Rows from block 4 of the text encoder of a small contrastive audio-text model, named by matrix and row number. Rows with one number within an expert belong to one neuron, the router's apart. Each number is 200 + 40 x the weight over its row's rms, rounded and kept within 0 to 999. All counts start at 0.
Before each expert's rows are labels from the 100 texts, of 14848, where the router gives the expert most weight on average: "tokens" is the input token at the peak. Only what is clearly more common there than usual is listed. The data: synthesized solo parts of chorales (CocoChorales). In brackets: how many of the 100.
# router: router (text_encoder.blocks.4.mlp.router.weight, 4x256), inputs 0-255
# up: expert up (text_encoder.blocks.4.mlp.up, 4x512x256), inputs 0-255
# down: expert down (text_encoder.blocks.4.mlp.down, 4x256x512, transposed), outputs 0-255

# expert 3
tokens: "3" (10); "e3" (9); "f" (9)
router.3,126,185,217,199,209,133,179,264,144,167,154,235,182,140,139,113,173,157,187,254,192,201,243,253,205,202,185,141,268,269,178,152,198,194,216,264,208,166,180,266,213,206,270,270,192,205,282,193,192,221,180,180,242,209,230,251,186,114,146,112,223,250,208,139,193,195,191,193,129,209,154,281,232,158,169,208,239,192,172,255,233,215,199,169,157,168,173,222,153,231,200,170,228,133,225,195,151,226,160,163,195,185,184,291,210,165,190,133,213,187,224,239,297,197,218,178,197,209,191,169,162,259,200,237,170,237,230,187,185,256,151,176,207,232,255,261,234,182,121,140,195,190,184,210,147,138,213,150,124,207,141,172,167,167,234,211,242,160,214,190,118,211,255,116,211,179,210,160,168,117,193,155,196,181,144,224,226,182,232,208,176,188,227,104,240,270,215,132,201,230,236,230,241,183,181,223,123,150,139,198,172,171,274,181,171,211,208,213,141,171,127,165,261,140,129,207,192,217,210,209,253,193,179,219,162,214,139,175,296,212,172,226,197,220,215,183,223,250,196,253,182,213,234,197,192,174,255,191,186,146,247,217,177,194,228,150
up.8,210,159,205,271,198,160,218,191,252,255,220,190,201,187,218,179,240,169,144,249,179,82,189,148,170,177,167,163,189,165,160,218,254,184,180,135,202,171,177,140,176,199,151,194,218,242,242,259,219,143,253,77,213,234,118,191,182,261,207,270,282,148,204,187,251,296,177,245,222,248,224,119,246,128,262,258,207,226,240,181,241,163,233,254,203,231,205,202,261,231,236,223,198,277,180,185,209,156,180,241,232,160,144,188,154,199,149,135,232,181,178,196,200,204,196,209,209,169,164,139,208,238,181,194,228,176,133,159,238,187,307,250,188,143,218,165,246,252,188,265,178,205,236,154,221,203,228,245,256,213,235,261,184,199,157,193,166,219,163,175,234,209,203,219,171,227,183,182,227,294,237,226,283,212,203,202,235,142,139,195,144,240,160,180,180,135,166,229,201,202,121,256,200,197,257,211,220,186,205,155,166,181,188,190,210,236,214,168,268,256,212,247,125,234,253,273,179,260,185,100,140,181,228,228,200,214,214,152,151,215,198,155,166,209,213,200,165,187,215,163,222,249,211,233,221,206,185,147,173,254,133,223,182,195,177,149
down.8,222,275,147,167,218,148,216,220,203,167,180,238,223,178,123,146,164,196,124,191,250,234,201,213,185,169,123,144,191,250,203,130,168,174,172,222,170,245,120,256,222,161,185,197,230,205,157,136,254,177,276,238,223,239,137,193,206,244,189,139,225,194,235,194,280,258,298,202,235,192,184,213,175,176,185,232,181,169,219,235,244,269,167,191,170,185,137,303,174,257,223,242,218,205,165,248,275,221,188,204,169,188,178,284,233,106,167,149,202,166,211,233,219,201,235,135,235,156,194,153,214,176,172,174,281,151,190,141,191,175,232,277,199,108,248,203,148,254,227,244,267,250,234,164,250,183,162,142,186,181,220,196,204,275,197,190,204,139,211,247,153,222,209,214,256,184,238,137,246,166,143,180,279,183,193,160,190,147,180,232,149,265,176,213,150,186,217,253,187,220,173,131,162,202,189,223,162,188,196,144,230,214,212,195,223,106,211,195,189,239,223,157,150,137,189,176,145,196,227,173,220,179,169,259,199,130,226,230,227,237,182,199,162,202,239,267,251,239,212,181,254,207,262,213,159,113,212,200,168,216,173,168,178,175,211,163
up.9,243,227,192,184,222,173,213,235,206,237,251,205,181,259,220,166,182,227,194,163,184,192,196,202,149,146,190,199,237,249,204,175,143,285,214,131,117,223,210,201,181,87,173,217,186,122,231,141,187,206,152,170,202,158,192,180,197,221,185,173,266,146,225,135,201,167,210,203,203,205,214,170,168,169,238,256,164,187,250,235,197,117,247,219,264,252,205,232,270,230,262,190,168,160,113,208,174,221,218,178,125,219,320,195,185,166,187,157,177,140,226,193,185,169,152,198,197,186,179,171,116,242,179,143,207,158,187,121,204,237,190,189,223,172,277,251,199,235,147,242,188,199,225,217,258,225,238,224,234,292,189,208,169,197,252,144,188,181,178,193,235,152,218,171,98,268,135,201,158,200,201,165,228,221,173,178,196,209,189,182,138,204,132,224,183,231,196,213,313,144,195,235,225,186,268,187,168,203,172,211,218,283,204,169,215,247,201,160,224,188,112,191,228,198,205,197,102,179,181,187,229,204,139,188,199,237,206,194,170,206,188,158,208,186,166,209,188,192,187,288,184,203,158,195,196,227,191,92,118,157,94,167,183,254,162,105
down.9,227,207,204,249,279,233,216,145,201,230,192,214,233,182,155,206,170,244,193,218,205,214,187,238,135,214,185,126,212,202,220,147,210,120,247,222,197,256,189,216,155,232,241,266,269,153,161,193,222,284,173,249,236,241,184,206,222,256,229,196,174,187,168,153,259,220,294,200,231,181,237,193,198,275,233,206,129,94,244,170,198,247,199,201,219,205,156,223,122,236,190,167,230,225,185,269,265,180,165,174,214,185,176,225,216,167,156,223,164,185,213,230,248,220,276,135,228,162,204,261,217,66,150,156,232,181,250,202,207,202,208,201,183,205,179,172,161,284,178,296,229,199,222,254,216,261,155,282,283,188,226,169,204,233,150,173,176,142,291,171,194,242,176,176,278,162,244,181,176,159,210,189,218,230,183,215,112,191,167,171,210,251,145,222,196,264,197,232,177,174,132,199,289,191,143,167,227,229,185,188,260,207,201,275,104,152,222,212,188,254,223,185,235,155,271,221,118,170,167,193,202,259,223,172,197,171,238,172,173,175,163,232,183,244,232,238,172,157,237,215,213,229,206,225,117,161,203,164,230,171,199,206,178,210,186,198

# expert 2
tokens: "d5" (18); "3" (14); "g" (11)
router.2,148,212,236,229,187,200,172,188,126,183,142,162,146,210,183,148,145,200,128,151,209,272,181,212,232,211,141,172,260,227,197,128,119,206,210,248,182,218,244,224,233,150,208,213,182,142,209,223,209,234,170,181,228,246,169,212,237,207,174,280,180,226,195,102,225,261,280,226,155,148,163,223,180,271,159,220,157,175,191,270,197,175,107,196,183,176,209,283,182,267,189,218,203,242,190,208,200,196,237,186,160,184,273,139,218,161,192,246,126,213,223,252,141,275,187,153,241,172,167,208,167,177,222,167,293,210,206,191,227,195,250,242,247,151,186,190,155,148,171,185,212,183,169,183,180,164,187,170,130,140,199,193,171,184,230,131,229,148,227,213,149,155,174,286,206,219,230,197,233,102,234,217,182,183,200,210,213,241,144,216,169,276,226,241,231,249,166,186,194,178,94,246,224,186,232,229,288,254,171,191,259,182,261,213,207,143,202,251,188,187,233,171,153,217,153,218,168,241,235,174,214,254,249,164,251,233,249,187,236,219,180,176,122,255,198,232,142,150,189,150,234,252,204,212,257,131,265,204,198,167,230,167,153,145,244,197
up.8,234,218,176,200,211,167,216,182,157,189,179,200,153,166,155,245,132,204,197,138,198,185,163,168,221,235,113,133,160,273,204,191,166,140,149,202,196,176,200,145,167,245,236,228,249,314,169,183,183,166,159,144,190,190,216,171,245,201,249,198,173,210,212,210,200,218,257,150,242,159,140,233,130,243,231,142,246,207,184,163,201,242,258,156,329,203,269,220,120,252,227,235,156,139,207,231,174,200,144,172,122,223,231,195,203,166,193,239,142,202,157,233,192,201,289,253,244,154,216,136,232,233,198,151,185,103,180,259,172,155,198,213,238,172,277,183,200,267,253,212,196,238,195,183,227,218,201,154,193,173,188,233,153,202,290,145,171,203,194,147,194,157,181,189,149,138,305,151,195,159,250,241,147,181,220,212,237,210,204,201,163,203,188,197,181,228,176,215,220,187,250,199,151,230,148,128,198,193,254,170,238,260,232,200,206,266,288,183,185,220,191,184,182,256,198,157,155,228,134,135,253,220,142,195,180,236,255,181,242,192,181,217,265,182,221,201,145,163,215,209,173,113,171,190,213,235,229,199,130,212,227,249,257,210,149,204
down.8,155,167,220,249,204,196,183,269,144,232,188,204,228,177,256,240,174,257,255,298,187,191,205,200,206,214,192,200,171,266,132,230,200,199,224,225,202,222,176,198,194,220,222,218,253,172,166,156,155,256,214,173,148,155,194,260,206,178,229,240,229,128,173,148,185,118,178,150,160,232,268,233,164,168,225,150,216,145,175,197,152,255,221,197,210,174,198,98,226,187,190,160,200,173,169,160,180,119,173,244,223,220,147,247,269,206,116,190,246,196,93,236,183,203,213,185,195,198,245,159,163,163,221,259,250,232,181,248,159,242,233,57,168,275,160,192,247,160,194,236,142,180,169,172,176,172,195,220,145,198,128,194,137,217,222,214,211,214,236,147,181,204,221,108,159,197,197,175,186,217,119,263,201,219,180,284,294,268,198,191,202,144,208,185,159,166,210,195,174,195,246,268,212,137,194,289,182,142,212,176,175,197,192,214,240,220,215,134,167,165,196,223,257,246,207,241,280,224,184,233,202,181,168,221,202,225,194,212,264,266,194,172,261,120,147,229,204,153,195,266,167,217,215,147,212,249,168,203,235,239,211,201,226,177,163,265
up.9,227,198,177,222,201,160,206,217,253,234,227,216,271,204,217,272,233,213,216,185,227,177,201,148,208,217,212,249,162,129,152,229,224,127,134,195,237,164,168,142,229,209,73,220,268,249,159,154,271,180,227,260,147,128,145,178,167,211,216,167,212,147,136,233,241,181,170,199,246,219,171,111,100,138,150,178,240,240,187,126,179,199,241,248,226,192,175,86,224,203,229,212,172,175,199,186,221,233,191,248,180,202,230,234,201,256,190,200,213,224,169,154,117,182,184,227,182,271,225,196,242,187,178,268,188,207,120,202,182,207,136,170,97,249,208,182,218,205,222,288,245,228,206,212,274,254,180,243,257,192,251,237,221,224,183,251,167,282,171,231,236,248,254,227,188,222,198,183,212,200,153,240,225,237,231,225,171,140,147,194,180,178,117,208,128,141,226,254,230,203,233,150,160,197,144,192,209,151,249,133,181,227,148,207,226,197,171,205,242,212,202,244,188,204,209,252,200,208,166,170,216,155,167,226,191,175,179,231,110,201,188,191,263,186,209,184,208,188,262,206,199,122,198,195,144,234,175,298,159,243,210,215,251,228,151,218
down.9,211,153,151,155,192,213,176,134,213,154,190,167,295,250,233,217,179,200,188,181,311,254,183,190,182,217,131,188,185,211,184,228,203,255,185,194,188,232,213,221,197,235,249,244,167,271,136,212,251,239,202,259,115,206,227,177,227,185,194,226,131,161,177,202,226,283,189,259,211,169,173,158,128,241,252,186,204,214,130,135,225,247,186,161,225,233,197,237,126,200,228,224,151,237,185,219,224,144,212,194,191,197,244,177,190,262,202,248,164,294,251,213,134,245,260,157,213,211,137,123,217,175,201,174,166,183,148,221,162,198,173,268,210,177,180,238,216,190,217,250,147,244,235,215,207,248,160,138,222,218,250,294,274,163,220,153,134,236,172,196,186,276,111,205,170,230,145,173,187,189,175,170,251,214,224,140,160,217,157,174,226,143,230,179,246,132,201,224,235,185,165,184,168,233,144,216,264,176,287,155,223,152,233,206,214,258,232,248,179,214,204,167,145,208,160,218,177,175,202,128,216,231,213,219,210,164,285,161,220,186,222,204,253,177,253,300,234,226,187,182,173,126,191,131,207,229,205,236,205,242,234,203,277,235,145,233

# expert 1
tokens: "c" (25); "double" (23); "clarinet" (16)
router.1,134,107,207,280,167,173,112,151,179,193,180,188,196,236,267,237,161,234,229,236,246,177,148,211,229,253,267,261,237,184,180,271,203,176,220,185,268,208,191,190,195,209,172,214,105,224,240,190,147,196,187,223,155,212,223,189,181,203,245,235,209,114,243,196,246,181,227,241,212,184,188,172,198,196,224,223,175,195,161,274,155,176,188,332,198,182,207,160,199,184,239,162,139,232,206,206,209,156,266,201,215,167,246,139,257,213,142,235,217,284,202,246,151,270,227,185,222,263,208,152,223,232,219,232,278,137,237,222,172,202,235,165,153,159,159,162,180,164,236,186,125,182,184,162,139,171,273,205,125,150,183,192,161,160,151,186,201,228,127,127,201,248,222,219,162,243,195,176,227,134,169,228,202,209,235,149,177,141,192,206,197,89,225,235,188,215,170,168,238,171,225,162,219,251,216,174,247,202,175,164,166,138,263,107,225,197,255,249,204,181,152,197,193,198,143,206,176,209,193,177,249,206,196,160,258,243,274,189,202,165,213,138,207,162,219,234,245,201,249,204,174,218,266,139,192,259,232,244,119,230,242,195,262,226,206,246
up.8,194,223,226,163,213,88,230,247,111,209,182,204,177,210,157,176,190,185,105,171,192,217,209,164,184,198,155,196,243,222,207,172,129,100,219,206,215,157,191,269,235,175,211,219,288,110,178,202,209,209,166,129,276,232,220,202,226,178,171,235,152,267,164,157,194,214,232,161,115,191,201,185,152,231,234,192,218,193,190,205,191,174,173,189,225,210,233,205,180,317,184,180,289,168,206,197,205,191,215,159,196,161,201,194,178,199,247,193,64,165,210,222,210,200,215,197,265,130,161,226,167,130,260,255,284,230,180,188,224,230,237,169,251,181,208,212,180,176,157,244,220,209,194,242,232,184,179,263,156,178,223,165,104,239,204,176,197,136,140,172,187,199,209,253,234,204,260,168,234,141,231,220,240,161,135,255,208,151,125,202,119,244,216,231,237,276,164,198,213,201,172,257,233,191,158,144,217,231,213,188,231,200,222,185,132,191,220,176,166,230,237,197,170,158,255,222,139,249,230,231,169,197,117,202,197,182,179,252,173,193,177,182,135,212,216,145,139,207,160,250,171,181,194,250,194,126,211,264,185,121,236,151,183,143,176,131
down.8,162,153,256,334,282,184,163,241,200,253,200,169,168,162,167,253,251,133,206,176,158,168,192,183,142,230,217,244,227,222,225,194,227,166,128,184,189,202,201,242,194,194,159,195,267,151,182,177,99,222,177,158,231,235,202,281,187,172,149,258,193,199,167,112,203,87,184,165,117,178,164,157,225,262,144,208,223,215,190,262,231,214,230,208,198,215,256,140,214,228,235,210,179,220,207,196,113,280,189,240,219,170,180,137,223,174,129,143,203,110,194,157,204,157,203,213,225,211,203,231,161,225,209,231,200,220,259,257,209,179,234,124,191,217,196,164,208,198,167,192,182,184,244,249,170,192,205,175,184,216,173,163,41,173,184,206,267,175,158,97,231,162,245,268,210,186,180,184,177,221,247,232,187,181,169,229,256,210,228,201,247,196,219,211,243,245,197,165,193,235,197,214,187,199,232,203,181,176,168,265,226,175,178,221,208,193,241,150,203,207,218,272,215,203,253,176,212,257,202,189,198,185,191,237,227,214,151,271,217,234,202,184,165,223,114,145,191,159,207,226,168,201,226,219,207,175,283,197,216,78,261,136,229,130,192,195
up.9,152,184,232,187,202,163,190,261,181,219,195,186,206,182,169,204,194,188,156,213,147,141,180,191,161,180,242,212,226,184,225,254,209,145,217,228,145,178,234,271,136,128,203,283,229,186,183,161,209,217,120,165,270,181,190,168,222,276,124,253,206,225,224,141,160,133,164,167,151,217,199,140,175,176,212,258,167,168,191,221,83,114,216,206,217,226,208,155,246,284,168,205,258,216,93,177,203,182,255,159,240,184,178,175,128,181,158,147,150,177,187,175,198,190,170,220,235,232,155,239,123,103,213,205,200,248,171,154,230,334,254,196,221,206,175,253,206,173,178,223,246,210,178,225,213,176,196,263,212,239,178,164,127,214,207,194,136,183,135,130,144,181,232,255,227,237,184,243,198,211,234,240,262,226,187,221,175,205,190,173,203,164,154,236,230,240,191,227,219,272,182,263,269,186,209,174,242,165,269,217,229,232,166,179,135,190,215,197,176,239,256,243,229,203,296,212,173,256,165,240,133,199,169,161,220,151,177,235,113,202,210,210,148,218,200,151,184,229,188,241,182,222,189,248,233,182,139,175,137,164,180,155,172,193,155,159
down.9,133,210,221,240,218,188,172,221,212,237,163,178,171,158,122,220,242,138,148,166,201,173,182,200,196,234,266,172,180,230,262,249,221,219,139,185,188,192,173,228,169,180,223,171,216,231,201,169,180,157,251,179,218,197,220,181,163,221,165,185,114,275,235,176,225,118,201,145,186,214,147,225,226,233,200,164,207,198,183,199,227,176,196,202,193,203,249,157,177,267,192,248,248,236,211,221,156,265,195,199,246,159,143,235,117,194,184,141,138,147,186,136,216,170,176,218,213,166,184,223,201,188,185,280,155,257,231,254,261,206,213,251,250,206,220,247,193,212,115,185,192,235,211,277,209,203,230,137,248,233,220,154,99,175,172,165,227,111,144,163,223,180,182,280,262,190,156,273,175,249,245,177,233,161,238,205,257,205,303,236,302,229,276,246,299,188,189,236,204,287,171,168,158,181,241,191,190,218,257,215,216,196,162,228,153,161,169,172,223,189,273,215,216,163,263,188,162,263,212,198,162,145,213,265,209,237,164,251,144,201,218,244,148,217,161,191,201,180,152,194,209,222,196,264,236,142,201,218,270,128,219,156,203,114,181,210

# expert 0
tokens: ":" (34); "4" (33); "tuba" (8)
router.0,185,195,215,150,166,263,223,198,220,172,198,205,183,181,137,205,256,194,211,190,202,173,232,234,230,211,221,208,165,223,240,247,216,244,226,195,222,207,230,210,222,234,266,202,232,228,169,220,171,219,212,229,162,207,281,221,243,149,178,186,138,260,203,273,132,115,135,218,178,215,282,230,267,193,256,150,166,181,154,170,291,198,179,174,192,217,196,182,175,137,182,144,225,166,220,174,161,181,188,248,260,224,156,208,166,238,287,203,193,182,253,181,232,165,205,235,160,138,227,189,188,178,188,177,121,263,227,193,183,166,175,163,276,253,209,274,211,289,194,162,211,227,192,215,227,197,201,182,242,224,197,181,230,170,233,222,195,148,272,238,202,166,161,117,169,145,132,278,141,306,117,123,187,230,228,205,218,186,296,203,362,210,260,216,285,224,231,172,155,214,251,195,217,177,174,189,181,198,216,258,224,231,187,218,172,218,175,163,155,213,234,162,237,189,284,154,265,198,194,259,118,203,206,203,205,225,159,212,172,234,266,244,214,203,230,186,212,238,124,265,175,186,211,167,182,201,187,191,301,227,232,185,195,184,210,225
up.8,217,134,183,210,205,156,192,143,155,182,168,149,139,182,182,180,173,170,199,193,258,189,189,163,238,275,199,144,253,150,200,184,199,159,181,210,199,172,211,175,161,142,134,178,205,208,238,175,192,214,172,211,224,206,118,194,213,212,205,190,282,173,191,230,211,231,273,187,190,161,126,146,175,219,191,255,245,182,191,235,94,241,214,203,186,127,168,149,217,209,209,202,214,195,209,179,170,246,195,200,140,178,218,175,231,209,196,176,221,233,184,164,165,264,205,211,230,219,205,217,197,242,146,170,245,181,191,198,157,257,194,170,166,162,159,209,120,153,200,218,161,176,154,176,142,145,180,174,142,144,156,235,141,209,180,207,204,274,160,145,179,178,256,266,198,213,317,135,229,39,267,227,218,123,152,168,178,173,119,199,79,198,134,185,114,198,195,174,238,179,163,182,179,227,162,149,211,186,137,155,194,164,204,186,221,169,198,211,174,167,169,237,174,162,99,167,175,212,150,121,256,191,190,220,264,232,193,183,195,203,160,209,165,238,205,167,180,190,249,116,245,187,251,227,215,163,287,148,129,152,235,171,209,177,211,154
down.8,226,219,211,202,246,119,202,302,223,214,157,266,255,172,216,154,223,220,141,180,229,164,189,213,242,204,225,158,149,214,169,160,207,204,199,201,210,159,114,209,214,135,163,236,272,239,248,133,212,214,142,252,230,239,162,209,202,182,172,187,222,150,179,214,147,210,143,211,203,188,184,260,178,166,145,196,201,203,212,261,260,162,181,165,137,137,168,204,235,141,224,183,185,176,153,149,262,226,174,172,245,209,217,286,203,158,211,229,265,274,232,133,251,198,201,205,224,189,186,231,150,259,168,188,222,160,142,204,216,244,118,152,129,143,176,202,170,114,169,222,233,133,143,197,231,208,210,145,128,226,175,230,176,130,170,225,232,211,181,269,260,208,223,264,206,270,178,238,233,163,195,234,220,191,186,117,155,208,213,162,161,255,257,204,237,233,241,236,198,244,174,210,207,176,221,218,247,125,242,162,210,144,177,255,216,168,150,257,201,243,229,226,179,222,215,134,169,276,232,181,206,156,250,259,192,253,204,245,178,306,210,249,161,248,249,254,201,256,190,142,238,236,189,162,247,197,180,178,170,231,296,211,157,221,230,229
up.9,237,195,205,204,190,114,196,206,122,178,203,179,193,205,189,173,156,195,189,201,198,212,202,168,184,195,183,191,238,219,181,178,186,147,199,215,183,184,210,220,180,173,135,202,187,161,228,159,193,228,211,141,226,215,139,216,189,213,202,200,311,178,217,177,217,233,240,199,197,196,182,160,152,184,202,303,237,190,219,225,81,224,210,216,190,213,177,200,208,270,201,221,216,201,199,191,188,196,204,183,135,190,212,181,216,186,156,126,224,197,175,206,179,233,194,188,239,200,183,188,211,213,216,167,237,181,191,162,151,254,232,191,179,189,190,130,156,152,203,205,184,191,192,193,186,184,183,223,143,184,189,218,168,239,202,209,200,233,125,154,164,229,255,227,185,207,322,117,232,57,236,266,231,170,105,202,186,214,93,191,0,180,124,185,34,211,182,175,261,186,182,221,202,210,186,200,186,206,137,163,164,168,204,170,219,179,228,200,169,184,159,219,180,178,71,199,190,209,169,166,272,208,175,190,233,181,210,188,219,200,144,178,180,201,197,190,225,211,263,184,182,170,194,210,195,196,234,159,61,136,180,186,207,231,187,148
down.9,221,175,244,185,204,205,220,183,171,257,187,222,218,223,208,180,192,270,181,251,218,118,273,266,200,228,177,160,175,123,119,202,206,225,202,193,220,208,164,239,203,217,236,158,223,219,212,208,240,239,255,135,239,206,131,174,207,240,198,269,194,169,147,168,252,210,119,248,98,216,172,207,173,231,252,218,179,164,198,248,223,178,216,190,214,216,207,202,243,212,161,201,195,227,154,118,228,191,157,159,225,235,229,160,147,121,200,181,334,260,223,234,247,188,215,192,221,137,177,174,160,202,272,247,247,154,221,302,211,176,150,169,184,84,117,178,225,130,160,220,138,167,198,206,247,179,189,190,209,169,199,237,138,199,223,216,215,180,165,220,188,202,163,253,120,237,149,231,210,209,251,234,240,219,187,187,286,201,209,220,154,173,238,232,212,209,247,198,158,230,140,273,272,178,248,212,225,103,185,227,125,124,253,235,191,214,167,235,190,223,157,248,227,227,226,123,170,255,240,159,241,198,198,238,220,214,180,140,178,293,224,165,189,136,204,247,196,211,164,186,235,251,264,206,194,220,263,224,223,206,191,191,194,245,250,215